A small class-conditioned image diffusion model, trained from scratch.
Training: adamw at rate 0.0019, batches of 128.
Data: trained on retinal OCT scans (Kermany 2017), 44.1 epochs.
Rows from block 2, named by matrix and row number. Rows with one number belong to one channel. Each number is 500 + 40 x the weight over its row's rms, rounded and kept within 0 to 999. All counts start at 0. Numbers have three digits each. After the name is the row's rms in percent of the matrix's.
# convs0: first 3x3 conv (model.enc.1.0.convs.0.weight, 96x96x3x3), inputs 16-23, a 3x3 kernel for each
# convs1: second 3x3 conv (model.enc.1.0.convs.1.weight, 96x96x3x3, transposed), outputs 16-23, a 3x3 kernel for each
convs0.8 099:491531524503516479521535523574568550562571537583569585484467483508509528511540533514523512522515519524539534513506517480495499483497489515504495528518489552556549488487493474466449469489515527508521517529531500475483
convs1.8 089:480494531422447487453441431485473493510481477531513528485494482464451486539529556503517541412425478447455527577586581545550541572576585424437446463466478495505512532487518506517557489485478564554522498533503425445459
convs0.9 106:510449429493507476498504500387393447516477461492438432565615587478488490500504526547589540505563503492561531550598574496523498530528529478471499500498520509537511494521502506516468505484443531539511472488470494479425
convs1.9 099:489457455500517469507484487554591573547540524499479495479488490458461459427420424534545514485458433444465462550522499498490509428414439502496496565551539497511499476488466483518509513511498525526519528537493521564507
convs0.10 113:535511468431379493497458436490541532630598550487467480448501517489531494513537513521503492429504548550564554495510479511569532526548538494527558522470498485482517488518526496459563449513524496504553554469457495479482
convs1.10 107:499508524614412401507495516537559553497497509469538514500517488479479437524542504516431463509486515479433494495482493480445435506487505526538569482485510487508510480466451457416367537545524510535528445491569532564526
convs0.11 096:540497511469508533447411467466461451521448471506477484519571520487497475529539511546633519479510444509562481485520435495528495525541504474451504446433464445445473507578531475498461516487475506518478452510516495522490
convs1.11 098:484534509502498492559488509491521469461484469464502551528530507476445468489442490468505495508499494443343387517506485567549530431451466552559560514485509532527561480478500477506493499558515500537492481521497476458468
convs0.12 075:421425508448475502552603503486446463466471463437425462461484501525519503503505481489496569454478509526490514508505557563528508559532538492542517467529498463484503541533499544505463527488503521456472521511525501519506
convs1.12 088:564552555529493449480502485510504524537518533498480538499527516497490486512487546473488481488415523560509619514529558522452469545472419481515502480453461485506540469475553512506564541475513496467446496478489524524523
convs0.13 076:415461516346453563386447465495466457554518534475486451419414444448438458516497484485490458456485470446468483454471482438485503468496481509504524533479491546521499470469459481434503450464455491510484490495462507466460
convs1.13 073:451495543350426554543564572489494499504480479500499503501493510536517504447433457542520569511494475486496482513507512475505523468508546514509499492476495514520526486480486486469503489498504570559545486461447562526505
convs0.14 080:510544484481580576532560568494503487419403456474464503485514501525554537527575572480444479536507468554517502494459490512508530509490489455468495468506493450445478487510456464530526499492540474477455474414420498520502
convs1.14 090:446437514429485556460519550504528499527514498482510523504508586524507567502436449482499539516469441478471501463478523465398511512465514526510585456469464474547573548506486445479505499560574514486525544507566505551558
convs0.15 084:470505562443493522435480499492490473515529504475468452542526551519522557434421471511508465521490491531504511456468515446451463485488518490510488525518523488489495497552563537508502546560563523488462567537524527509503
convs1.15 075:505475460498507482529488446534508545561514524505491511379300400548466513612569609558452548520486578532517583528504493462468474549588588487477512528508501486497505521490493497437457516442448545527539541531535558513559
convs0.16 095:477496479530479431461487544553498512579576543503523512482507457490489484497482512476549519470494502506510493517579531528509494488533508459495497474479460523534498535527489500504424474459459509478492451480464503469477
convs1.16 102:452441486473492528454469480467463490467460460544485483464398461530510520549454514549520602578396507516478509504500484531459530473514492527495457461468481505529490532492477486448486530498469545470486565533463491485523
convs0.17 111:481471487519478422471477484492604602505533460484504515468463497469458476484547528514493538575495513524553458480447533518533519485507519502453501435418446484511503444462514492546542540478507487452467432617557508482457
convs1.17 116:523542510519579565497509503473492497483490484467463522482542492505619552608626489523516531554476527511450491517499521532486497465479499506487486508516532482522491484484478549543531509526505447491454514571467480365536
convs0.18 113:459509529575490415480502545488514520491609555486436478484445457538617556471466491511466490538505495508556498515508517522533516476512530526507514489507527485520486501459480505478541465533475484501521507515570442530580
convs1.18 115:546540513461489544493469508534580504518527509472469478505509474529559530490501522522452520543438547512476471527539516408379518515477548460499491475510482477508514513475556491463545523487462519501543481492423532485513
convs0.19 116:515518523427440500452536518530438364467495506487496519504514505523416503525470535453441503525517541466545511497389483509380567507445518526536536483513514482485500431637527426569504513496547458544455573570443467564424
convs1.19 121:528520513498537519501488523513490522526587555581510503489515475493477498506481431503442459469465456517503543515487511582529468464493533518456496432444497519487514497517502513477465477492487515504486466529477500555526
convs0.20 106:515471449586503449413467507443525511448519474512462428572569516506492496516477431529526487467510525496528495517493499518488486516536551515530544385444499496548517487520503489471482521581512523505521496506532481520515
convs1.20 106:508539475605533465524491519550558512459495547502525562490525524459472465476485505501517498502478373454473480515542507504478448394448493533482518418515500448469484492568533515517565483488501556522523491459432481527496
convs0.21 086:509517442594498450455518473441462468401498512559371326525515501526528505483549490521528529488523508453428476477501482504510469517556518449435452413431425509478496515517487447448498514515490510504533525495523482495559
convs1.21 085:482460502531540501492531537527523509458497476431448478496512514506462513482502458605571471478520470396436453510523492468451454546532512519486482481490477523513491476478522509524499523526494499483598538478475491459486
convs0.22 099:522510523568503416583510377443431465505519513492518493485503465545548503519530510490491437525552522526549472478482452498506487500491474495516546498499492485535539424434448444457456564546491497461474484503549533561573
convs1.22 102:493504456542486449545521508522529511524525536472479495440488463443444412487494487462442430429500504485519480512523505461503481525541537567553548494522546468496534513514491554555539523541544498507520477498525474467467
convs0.23 117:532583507489521385519615528503475478574489456500519551467442494494518523503477551501480505434486545489472481508477486366343488472458474482506505558507422512500501517459446592523450472500495508529514483534547547480491
convs1.23 116:483482423398519498431546505523505471547529419543486441523507518505494502469503496510558547444526553510525496502550513479529487466506485565531495559535497502488459490498523458531513471500504559541587518586578471495469
convs0.24 083:535572618578582523536488419578552486454459442406444464503479472466487482516522507528525523533528512526542562499497497512537526510531513520530517475470462474487474525487454458516491474464470493457464522504503487496524
convs1.24 087:477502504464492518450504493481481507505489523501498531465470507528514511472452467491479489545511516610565553432418413481448464441471492507509513479504531476472475500546568497526552538559542534516552484476523512446459
convs0.25 105:506481452525406387446450434507476481511449401534489491484495479485487533460490569470453461497491547465412488480488520478496558447499543548523506505437426516469467557516484508484419529506505475482476531506488483492524
convs1.25 103:499515477494521440449503528519476465527500426502472436498521521509494510487498509499490479528534500523543500458477510465471472505482484523480431544498436510498490492471485484484459481464474502502488492492499524516518
convs0.26 112:498472465530543594524471506449462476502529519536542509518474497557495438492467462525503555540460421435473476490474463490439430487435508519514474416476515463503497483443442497585569484481471486511463412379452500493531
convs1.26 108:495492544542558459511490442476516551451471511523548601546545522521544565519477493515476481544514508472502529464460474480488496564587552512521530428505615463488526489458486534540550472464471485491533525480454549478563
convs0.27 118:490495441447533514425507512523526545532561554492506491463526540467487472498477494528551532465492486467525515491519508429493504463481490455426431470494482508488467525511535480470498487498499459459542460468492519537575
convs1.27 123:398431531479474532505488509530519478510519541563536556541526531440429423510545530418422460489457418441473432471515564444446498424494510504497507571558533504504513522472443497523583495506498480471501548533509504487496
convs0.28 061:559579588512572632570570593524540546515522498429478473469488469520550496543557531485518487512547515498517526452458433495518527515512512519532552543532516501472478484479480492511494448488478473465489513474490498495480
convs1.28 056:471493465464576581495534489483490488501485464506493487419402440504485485547534559543520523524504528515514545440465506457460518473485499578564554542517505500469474480487527507537579557567543537503498583563521515491479
convs0.29 115:508557468511543439464529469510475428490480468500509495514480478508541507509534506472473480518528544520521519516473493527548551508489513551558517494516518483491495504523492475489489508493544451528506534538500499593504
convs1.29 111:539500493528473484523515506466465510443436452501470466475468486439434450531554518468463421547517541436437525411420453573504490544525544525519530534479489529464492532508520550505491514484459448527455382402432521533569
convs0.30 105:382477481403467494380497534549476494602468451448480497456512542485479548482515531476446496439517575483417435525522521486507542507514503503493523559499464527526500473493539554524424451523541497497518531518513534536567
convs1.30 112:479513534402518453490474526461508527616530432494482480506492488493494556436485476506539553484511523520586512437465524431431446526489479524511467596523412510517478475484523583557480483511485537504465508542500458425427
convs0.31 129:509499537515540542509487550503567510437435412495527489500551501454373465504510522520545490563490492499457496493539509524465563473401444525496527493555544509468511504503510440586515516504529510453485490620530564480520
convs1.31 122:451519505418550513468475545459479529418569469499518482486553489492511522490537484524455526543584572533449481533506532532504565490492465497516529462462466464473451477449491558520499527530505550516522476572518516550560
convs0.32 115:431470416476504527506560548438452478466559496440460431483437522543508507524502488488546531431478485451525583438454466465497467521571512504528522545492523524500507527513489435444460499500480545590514525537562555461471
convs1.32 122:525518434522538531482502532553508523495521410480481482447481505512491567553569474515546548585514477439474483457450474514519494583580544526528493518482521475519466521536539477494548564536533487492521502533494455448507
convs0.33 093:526479496537468413515507513530527439472524470504464462471480460471491482479472507497528540468432525536506533488472433479478481496528528507465491507518502497479457439504446466395410508583461458501494470519514436500511
convs1.33 101:446490513478518501489534498516492456552509443490507502563516516508530521484544480505416450514434468502474512479493524488425505469473434500498498528537499491476452493507516495441474481495497537480505480517528500494523
convs0.34 117:527546517445465484485499471500497529492564546503479518486494485549584561420398432508568536569514459473378410497509480461500554392376476413395418484511512494565501517499519528601506521456457456472537478493498460493468
convs1.34 121:487517508470493540500448514499489483469433402496533491521481514443481459514610526459486532523451511526414425510503532517475577596611559521539443477503488468437469475486502498497472516540527542565486486564488504522533
convs0.35 095:481461465500469472511479492532508484449452463434440462531524513504523506470494471487493459517507474541535497498506514520519502510506506545511522497505487470473483532529492498529515444458455537520522562555536466469470
convs1.35 078:465381452489415451504474496454452466431419439435429460468451437460437433449443457508493499545528484529526475485444485489464469523500486460470483459473466453460450425441437504493491538506472476498500478467482466447474
convs0.36 109:598542413513478496559473551512453428473541500411489458476496519483507483446484467517553568514487533483515458411411474422470478483496519484487468497457463478511499538482466487456410459481440409548568467468495469551431
convs1.36 106:493487447464499451473487506514503544529467430540512469512502469473468490523482560569549549507524536505438394477468523484474498534492552469460478549490476510514441515499575492476457556577513559545521438484433470424448
convs0.37 102:574526618508497564534473425451468473569541480478480457507478469474477509465476539509498460510463426467459524567521482494502509464469463486475477488481522487505512492499521518559509498455509500485487479541541448499534
convs1.37 108:483484482535501450505484466510517467523504406443502595529483498524508511515503476530534455547570498502536534479453478529490440512525459483473436465508533429498548502489512603502471486496485511513534515553543558537521
convs0.38 103:525489455650527353526514482444470486481473524419456485496466505518513503496517503520534464498569608487508469494490465594546464517497497473485490431439452494484482510529514475434449480488513533546499523528535532554550
convs1.38 104:519523503606505435561545490461482484488511483453431460492477474458469463461446458491478456432487507468533504473490487485532506449490467460463460446486442456479473470485488493499465467483495488469448511484504528518503
convs0.39 107:516428408505503509526509518529551543497530504483515507482593538530457487481419431478567517557594551509490536550542488504521514468439435499483490514533497462468495475493515481558493549504535468486446472520527501517542
convs1.39 101:499498520393518442488494466521541533494543536476425464507484462492510525428420425487485464471393446489473466496492490471489559468481500474471490509497531485489496492471475457483472451443462524515522525536507521549491
convs0.40 104:504442389576449345528519388473469497499569534535480534490492497507503536467560469513549514500519484498538519533541524525507438528541472527511538524497546494489512530584542546539576506447457540526529569492503469438528
convs1.40 104:560478384573514496541550510521566480456468437462483482480515448494528487502497466553546471432520450497555502521509534481488503516489467485449449483468510510501459475504468510482427444473467463473500464492551516484524
convs0.41 114:522516560470449518530461515525508517530516390475464453517512463466472586432459454483530504488526454425424464466550485473458455454472458454426476483503542538543544511519475436559464433355457438467493453471443564530528
convs1.41 111:456478452422539561434483535497581497474530506455477498535557552532539497453486524483520472540544500493511483505527509457446462430549493528493487511489477509479474480475493493494444409530505471528527527513568461550512
convs0.42 082:531491487407485615421467519502468484519492529474491486487530526521517511564554540535528511499585533501539508544524538498543546461468455449458511534518527498480483533516469519464511463553560517504452489450424572519477
convs1.42 083:440482518472469529535458503401435504522509516515553518451440417491490496529515460572489500470498467549546499601571549474533568543627564472481504466480512450470497518514523498561558540507493567498525489483490478461501
convs0.43 105:526523522495497481529523398515410426497621539558538534512515497541556580497466504502535484545603490470414460517510522540532558487458460482508497504490505483521522513522500537582547546506467501506518599506521479574544
convs1.43 104:429454520475528515514503515519513507486507475483445482502507514503457467411431410577551551528501575566525492504510551475504582511510497503483411483493544539559516487477527479461410422354458468481501486505536466443476
convs0.44 103:510509445513514562455517535476482501474478566558543483505448492519516507495477466498524544592590550530548492528462453535483508490499532486512467454542523532514486548502433482479530568571499485530517500490403495487520
convs1.44 107:554459462552584527560530468539536522428476510488510563520489581551497508550575613494521517464430472501484474454470416505531579581567535469460456492534439471503510528532499521547572520447520467475538479509426514511451
convs0.45 117:462505490476532538507490452491571516384374411459463498465437484523476489507529502500577518433437422503508457500518507490489456483471452500511493520494485496534489498436512515430451528527477489528515543558495543510528
convs1.45 118:533486447466451523423504558493497566508539454545537486472503515455484502544523458479475505567508478501531522506510550530530515427463477481494470484475500493491484476524513490497514487503410396403437541568557457437537
convs0.46 083:522521543593589543552539557488480479577594591462474471475495496504504502507506489523523510519520531499505501516542525541508528526534535456457466517514525476472469443447440534558565479476475520492482482468451542559567
convs1.46 051:520490459513507503496491498526548499478515504485543510486529510474558520467514505481500478473481413422422421488503479566588592527520488470473450458445415517517474509516496480497486520509445502544524493486468476535529
convs0.47 081:536544586568648538587540498468472515532539564542533522467473516498556541475511512482550480479488492489487472507499458540504477517483496526522536486502494494497496516529513459454456446418476502482486395399472489494520
convs1.47 083:496477460500444443523441483507520514454436432429436447561466437485484515514444462512538487443462443527503473502517495475472511512538512461464450484579516492544573494455492492528477421498470405477503458474398564539553
convs0.48 080:538526535575512502601537622553558548513466476465462483559538534519527501585577555505537546522545585465481478515534519563607567542554548474475464528516479532558538508479453544525469480488530443493458544594593543559509
convs1.48 080:432410507468506504516507522459492498527496447523469484505519541417408428490493549508528500438430527503482549438443453491452430489449467515462491519473424491499477469462524536484485529495488449483426494511455579527470
convs0.49 105:507501487527516496440479510431454454460476467539524553490460478594556567498509474506482524504501547470478492528534538511496500452450465477462448486484464529523534483485501498476479549525530528543520492499499525537578
convs1.49 100:489490499560491441481496512486485529525556518405413419491491477571556586465459446471454464561543531465458482468460465532510512504520520485500511551533507484482497505499515468455448491481504471456507440445433455477495
convs0.50 091:507471451584494425556494422511462440424495472502526502557540526503473490534527565518544567512486527513487524499503526542526543549529536504479469467473443461447447482488467419424429536530515515481524449461472444460453
convs1.50 103:541477433480464457521496474507522535602595599516529536498485498440417422499498496504463460436443461455460448532515498457445451477487486617615631603600600538531529455440457527515537527527532532513512494510520520527518
convs0.51 093:456477481447496397562528479436510533599661540528588544484509446488541540543572533460521485472521397527536477485506498504528482536541525517466495467492500504526500466509519526570503502502504492506473524535526542517494
convs1.51 097:497439469459501540506499554531496466454421405433452439483461481514527573488433455531505592537401474548447505479471501417424471432499525503455447470440477512513498501448444548491464526463399518513558525492510492465526
convs0.52 121:459509469413541542553514485508505501582582549458481460477461455512558517496481460476473457450478533498517518471475485368453520497466448506523514579564535462438468465471477559572538532553515470503515505442490559526511
convs1.52 125:573531497407424551501520536524512501494502511526497470477457464507539513527531535481539522413402470507495485533521488475499576549565570472471469530511470528521520446462487517477436490493524522540560462472516482462463
convs0.53 077:538548587562531513534542575478526578453454501445440451530473470523515465465507481555565558498485472483466445537522521517496525497495509487484477473485464475484479514528548487459463474503531508481460505460478512542554
convs1.53 082:505523541512486482483439448464469496471473504377388473544532538499472487495459453512497500507481511533529515489478495509497482515499513503528548482500526481517547531506492519475445426410448496489532481481546513512556
convs0.54 117:501563596453503541410514600517512505469465473489452412478479459512522504489486494575549540516514496503496466520540565474488500449511515455443438503494481506470451569544524446457452474469474482500467489490476513487454
convs1.54 109:344418503405463523483509507505486486519504510481448470487478500504463488499473481484459489559490488519496555477489516507489493541533540501487484488476463490491485502497512507465434526509464495453471546520515531515528
convs0.55 096:477494535525503469544522515489455450468494520474482452482444487512528541511522493516468519518522529479494495471458486498517480520528501503514516529528490504467516510547521495393430500515479442429443536589606510528554
convs1.55 096:465427547646471447481452547480451464481492469432553535502446480563512506470489469517498489435464533530475508527494517501435427541580521484494489430492487519514539528465512449425399484522498500466511488494505517511537
convs0.56 100:551515516585532547519523531493518516409414544483463448514471459538489437489477455521504479555525480546543458493492470571548415546536525504507482398435498485499535486515465474514463545512465503435424436517557566529494
convs1.56 107:452444444453474494487506498541509468470545603493487460527548492517501426419438437453494562531501486447435463586557490563536496531524519447472481409484562472474459565509442465449490453471443523506510468507614513528471
convs0.57 101:562602559530513496521504503467486464454474479483464454497503497464495482496541558555617597467483499503533481530549522490500488478515508460470476463468457464455443544569521490472474431455447488526483410413405467487458
convs1.57 107:425429472448480524508471490529519550564533553445454509508478504539495523570551583528482532500491564522469508544518545531512517504484496466480491494501494459457467516488512521508505470429431559560593551517526534508560
convs0.58 076:474395438426430470570525518571553515423468528466452483541547542486471434513516509510562549537529512578558451466472493473481491545546522468444497515499520435452466471489502468522515493503504466428489497507480436517496
convs1.58 077:536452456457476419530484462554559537450475538506574470488498521511470501507488537546458525504500519560485461568533466505536588494533558451475540462479488522510464531553453479458508523467458447496582484488421440521521
convs0.59 080:430455513405418425455456469529499477498496510471467455410426406476481503520498478404403394444435427526503512394406431486481459520514526537531549464482476484489487530484492473469473492473457531520518566545527540527528
convs1.59 071:488475446545524525463499522436414439466462486453429448518503534493481509499464480480456460495507556523515531523505526541513519471474475464457446518532534536520526454459484507499483482451465507520524526512528478455473
convs0.60 086:582534474542513434515545547529524505526586527539543533521525544540542538444470448519516514502535551546551550551547520478506482505516520480446419530532503479448486566549567503498505504522462466495458448441449474512517
convs1.60 087:533523505546506468511541540428456483538507489444452470447455450488483486494513496432482491520516472503526556385441428484518531535523546492527542471438426447440427437470498472471457495488447456440506530505474499536557
convs0.61 100:425467427422423385404503499548478473509476411462462466477531550452503512495501511521526536457482534503491498454510530423481534510538540544504514502498519474486498542519507506531520446471533514505535565541518516539541
convs1.61 103:479449452479465495507493532491516526501485451517477420502482491470481511516482504532543529552551513507476474512514504468535532564535486507492464548480408528503461430468488492504492499497500471505462555555503496540527
convs0.62 111:556541509452500525477492545504543527495479486459451456505495474489474485429435462477459470476488460519551511490509470497524532482508542450462483479474469485501480508528466510518510496503501393441413487513494516488460
convs1.62 101:430458539501505565544509499517507521488489528468506552526504499549537539564566555464462515528495484556527505479469496542513511514514555479472475525512513460483479531507498516516480415452501541508492500479504460436495
convs0.63 103:540521560622527454557506448441464506429428397459472491497512480502496493443455451508510492501484505465513499519516494567542506527510508472454455385380402470470491492517533493470452471450474467457473494497537485484522
convs1.63 105:494504464549512473494493478448472434490489436496491538563590513525525482470464427457517407487513468463533489434483508490506497540497464436452391448472456384465521442519507551550460466455496474469475464485530504504529
convs0.64 117:482554510440511545493455520483468522538581535457461501457462479518561495520586492434397459533519493462563466484499477462521477483525447510550525500520528487481514453475463461520491472514490479497439513490415549530492
convs1.64 116:469474462430443494512490504492517494527535493514497477398346410536491412516474498512519534492558550505527564535532469499548516483492476502504511505511524485492479479488478521516491464511499507498506494497460517525523
convs0.65 090:434541593405530574393481512573551542494510538519542541541502508478464482507504531530517506550503538499464498471480492479539529488517551501473454516494449483455448509526507473500492468473481470454428493562526518491477
convs1.65 081:363450546487499528436477496460469465454423442500510510470426440485486465504463470529527471470447483589505541450462474474475508540526551499494482525531499564543497519532523495475452491527514554543460545539563503456516
convs0.66 104:498500547475489578472497523524523486505480515505507534445455465465462447486455445482542501474517429487544482482567551447510481474507504516507467489505536466461473530491511502534552442459443499571592475510506465520505
convs1.66 109:577504488574522514430425461492512520448515512490478481489510486426494494477529510475563512504515465523502539492501510490515524530529526496551571433459533456473530550473489486498471484535480491472514588532487459417488
convs0.67 105:549470525565499566503465528444501572455517560490482477517530531524503482516472485512483462488445461468411460502470500555484501502468478462511544455525571478492483512499529426484572506474521464453455475495514490526481
convs1.67 104:481485527602558576544516506531476438441505558398452526515522474495523462470491485475510479515490445471472468474504493537498454499492493499539531419531618445482527548497463474499528460464451479500535491522535506484513
convs0.68 118:552513545497529537534531506434537524440512515488494509524527505472424466445502542513607450518501464480474477538528548551435433520487484515447460531530496486506506578501560591440436461533513502436510491499440505490513
convs1.68 129:462480510485497426451437455481472546508543460557447529525548514452476432525562537503438443508529539514456457485497494502433483461438478474469491494508477461427516542533424406476597462520537553542523501475514524491504
convs0.69 097:527507416549459404562509523521530508446528537500486444526508468523500496489486441531516523497433474506512491514484530522492523532481548479505487502576569524536535479487487513541552482438442391435443451533444455549523
convs1.69 095:551524499651551543539497517518496504431509543465524503503520496482508474492459441433453390432499490447446394522549488472491485540525515464479497430460521471464492538532522477462498522518527459476464487542528514502558
convs0.70 107:626580587570514522524453487483494486472515542612476431505501500504493472471546550431400432489462505486496475530479485532493511513509527488508518516509526498494503513497551521507535554478469474475506541516549398421460
convs1.70 106:497511526556502532524481497546501430439475515436484525497511499524517463506466428463499451554552497485535480476471446509496469494471459519530511436524597409482563545524436522488452508505516516496500485515575511500504
convs0.71 097:449462479458491516500541542481478492428522594467456431492504464469484445515519511470539538509495484519510441448511495512526479545541508511507494492492520444474501499498501453510514453504506498491505520518518448496490
convs1.71 088:477488497489499541488519492477441409446489516502515542483475500453449451470503547549499528497441444554492466549522539512527540512545533498549601430461494508514513483499413495509498507505534542560574541533617508526577
convs0.72 085:482561552508577580536563541467484502499504515566552534476462458459462465533551542500456485488464460492464472480462486509524550467493496533537519498504511506514488528533562501511489499489477490501488489475486516537534
convs1.72 080:452492547379436462458472450463452479529515532490461477520464421492429445525492496476512531452446514551576609532532532506498488540530550498518517514526550530531532542547532563570568529501542559531522487465498453424461
convs0.73 101:476458487515512565489469507454461437417409538497427436502514480478489460506487497444490477535496438478520471490439516530461449454459457528509497485520514443456486511467457469382456421435445519484504520538553436468465
convs1.73 110:527493467528527498561503484561526496440490593529521547484465524512438398508504486462531454521582542528547539479529486555517479534458480490521556491552531508495472516555549431462532509466461408437551408403469473493435
convs0.74 110:570431443504492443508491537500582578406418389477491481502525540512473508482487451525623558441462522474491538529581545535514499497473485475407435508535521533521535518481537488523494474469503478516545469519485522524515
convs1.74 107:510505513515507480533543560533528522495590578471431453528557521546562525524528540475487517488496514469462456492492520464412496469485451495529540518473478501465494480514449446462492533502477463436490495524464542491497
convs0.75 073:552602631581618583600580525467512499489510468464494448524505501487485511540534527558554532501485492518512536549544526520512535551537523463469467499514524481475472515535522540515510474462436500504488488498483449466479
convs1.75 067:519476444461460498468518601508527502480472469474452509449506533443454475487504529456494447458499497497505464499466438489487477584562482477492452419427449520520532457515516433486532434464472570538494451461452556527498
convs0.76 092:512488436554507415562513434540564496516548480499464475493483558437479554467489553527541501514548594514559576439480497450480513504478505526482471535514478487464455511484539481491592520501551459512523491530496464516521
convs1.76 091:509549613550486484579550503474449486489454455535485491483502435502550499489544548534609586495538500481493539426512499438456450461453495430487414443471434466496461523489529551532565552514506556565526512490464537434451
convs0.77 104:482472470474539520533496442586496434463549482486489461493500528469426450499488472451447505543528531515428456465441399573525568513420461492498468491498471518508488521515500572533497526479441493505495537588545472554502
convs1.77 103:518554499624490453555497504535491485495566417479494427481539529426466514511576461454466440470551449437466458478480475535560483453453471455499490430446477523551489480461535447525482517497542475530490481544529430446487
convs0.78 099:475513594437468552474487509555506494491500484475502514465495487515508512510522505485479500495505488521504482399428470475476484453473493486468457486463462461462476524500468455483478436430443387383402533525496504520502
convs1.78 100:514506450417466501385475535494506502528550527520469428432441460453460476520503493404414403467496497518520506488471445509525515500514510544530524558529526555524511562567557482498491454450401435409420453463493457438451
convs0.79 087:487503447374442556466500506440403453470491504519513478463462460536511484483524513543533519480486482473504539519495460411438479491520542506516527504497518550525474515483486494480526487508494523559544508502508503513484
convs1.79 086:497534519486484477542562526481467464519493500483489514484503516504514538499466521471435439488445476502511532541500477502499493504503487503509497484471487478525543540530526538495482555530548573565527496475524573553580
convs0.80 091:506525495521554626575573636476485497530463456475476447536515518497477527501501517529553559500571551477531574528541540482507486508522512478474445507491475528542554546472533486437557480501524485516510512495485533536509
convs1.80 095:385364478470443504466494497511485478491405511515515543457473473472435513516449453450477478512503477501541465565540502440509487507497550501491484488448457494506474520548470479488568511462519461482456525448459518459490
convs0.81 091:445501489497543470485483423496606555478497495450423393495539519464472502458471472512606541486502516499502480534560544522526531492506500494482486445414423439439468513558586495460456464455458530511567464474464513486472
convs1.81 101:554534456493495492492498548527551526532547555537539544554541556533543566477438423520451504537460467502481503530550513501460439445498495495499487514506464454472458553585585505485519531495440520478506528490445454425511
convs0.82 113:495457528516561587497546525524509509434461472439484471535546491480484485457479488494544558528525493476455438515573517471517545453483522471453476454504518497535498550539507489560511502571499474495536519560473501502446
convs1.82 109:483484495488469501479452472467463474422433464474424464540512499537531525455508469490460519522567556483463481482488518550549560473501474494507506555534517478474513530476426508486504485519482517505505489505489586566569
convs0.83 095:426524519507463440552505527516439468486495471454446461496535557486471502494452445522491520432500562439421466482548564475452491495482481505473459535502491547552533489558528492500494465470493459492485510487460466490490
convs1.83 092:470470469490505441503523527513555583480504533564528466557546563520493515516471475529558584494543559550524527455459481458460500519491515463480503535487414545513466531545556498490420469469496457432486530559562481476491
convs0.84 100:548465454513520602528551641546503455453499536435464485558516536510494493523506458491499576495468456481464459512490534489471506523489518515488459495517515470504499563532519489482509460522504469523530463489432490510493
convs1.84 101:472471533483450457531514438505525552457528612509527540509477451498474484479476542569476480498449470512444415537509503492488531505498503412505577454495533491456451534499516465520554519496472527545581538523523483464468
convs0.85 095:325387393390438508459475510526480487415498551499496440503506507552508424492473466494526552521525531495490423480516525493484488525496504527482454523497487482488473493479471474485556460469420565563525538538534494499504
convs1.85 098:528475422512502502433509530520512495371499570525517465445465520514499477487535558483430406469489528520479491498460450481462507492500548440483549552523444543490422525491494406512474513504500435490478468501472553520478
convs0.86 099:555484529542542491583534527475522529516396416485464430496534500478487459486474447481563511457462460490477464507526515498508476515497477474450468518525549502486496502534494496505432491485465494522524432476517509543505
convs1.86 095:496485494550485490487487516515535455539516481480497486523534548418471507469412458447489486433522452469493500519509471535561522538502462463486519489511495467448491478471536522538530508519507427514540482509484497540486
convs0.87 083:535511494616548542521469504447441474438473461505468486523516509579575548477464444532540518507502526434442454526514501576543517482495489481490478495502466544513518495481489515559548519488532542544554522498513505512565
convs1.87 078:507436460606480414592525505460435412412455437378393421462454466577588555527494460508516523461440444481507474531526513530482498485520510456492451467536529509484479516484488439470503468473516544489526485405397444433436
convs0.88 102:415434363490504458545496461530515512460454472493499503505474490563522482526490471482500511502512567529461457486464438575542519545511522484470441460449460501486478505481442493521526496484502512494477617576580575510481
convs1.88 105:596508445509474465475481463486503483427511515492459418462465463507520537499525524478490472441516539470503521520479451478454460505503504485502494449479467510482419523523495449536587547485453457488497464497485498495497
convs0.89 084:501514551500432375532529468538480431453469469442466504497543551456483473474466461511564535486534546493517501488512540496494467582586540493466461516492488464445470555508481456473451435439460529478456542523506519489481
convs1.89 085:485539546521527480493555519507512498545570528568556560421453416448508467465484482462478443529508516474460518458480504493480466456501548456486498490512448493522484483487499527559499494488424559528447520583515502580500
convs0.90 098:560517485554490496556526504475503505506480457474412453469485490499511505519551529492539526534468453469444503560522479509491502478468449505508501462525523467416431534531437574487423592502451506536547445488460495471515
convs1.90 103:374444451480463441571482448551570458488459461468505482550572571510540524512473424481460512529526501448505472481538533465417488532518477449475495499536526467509560499501499466403463493461501513449524480566506486449510
convs0.91 109:536452511439421456443476502495466488461440480540525448568586487506463453534505499562588486501537427475536495503563467491520445471478434476480475509507499522513519459478479522507449480458447533420532459498495542487487
convs1.91 111:401508526514523526521517550546579488520503540529547509490561579465483505494533495551523467537495460493534489486535474443513478493509508486472454489517506473498513518503490510476473553512509521460515494584583457513582
convs0.92 077:511456470442487502462522450486528493499461453466442427490523504513544510495531519513557507482537460500549522501534522470480492488484459469453488471479481488465469501493532501501510540434480445454474414380371510507446
convs1.92 082:505528543467497527532514522518514535528531567435457525484470528524479490554495592537515560500442482504354415480472543453452512476496512547534510533485452463449514561454497517522487470485417525555524502508540469454497
convs0.93 067:519527502508496499506446437474481518480502495471411402531492523507505525533511531522486490481464448474486484480464444478472457482489500450468463462447463432460433486497494499506519496469461428457481495481478518519523
convs1.93 050:423437483479530582480492531456475462448474453474524523475474474465446426516518520459505515443468489478491487462470496497479531551559550478474455467444432517505493416413463481489491523546522450488447492547476487500470
convs0.94 105:509511453545494467539528523535563542431428508500511498527550534474488483514482456511537487470446541491488487477515493517448498489456531436443495453480449433476515515578527558413576468418512468452440488613454472562493
convs1.94 106:532533447569440513548498495571556531483542570535566538458465477508530552568499503478488557465506555508457535509577490510519487472444465502532584487527519528483518514503555554395518479469506487523496510624482536555530
convs0.95 098:454485448466486475507471459486484456477484475495489440545537504491524519451456470437369442513434427492485462448435471472503513481494483521528514533545519540539499533582509507506494457486438448492450527529524492558561
convs1.95 097:516532546475513536467543582469447462477477449526541522486475470517544538578615582473493503472490507517551555510504491531560538486510512449445454463423412460426424530497457501491452452470458452443458497464471472508512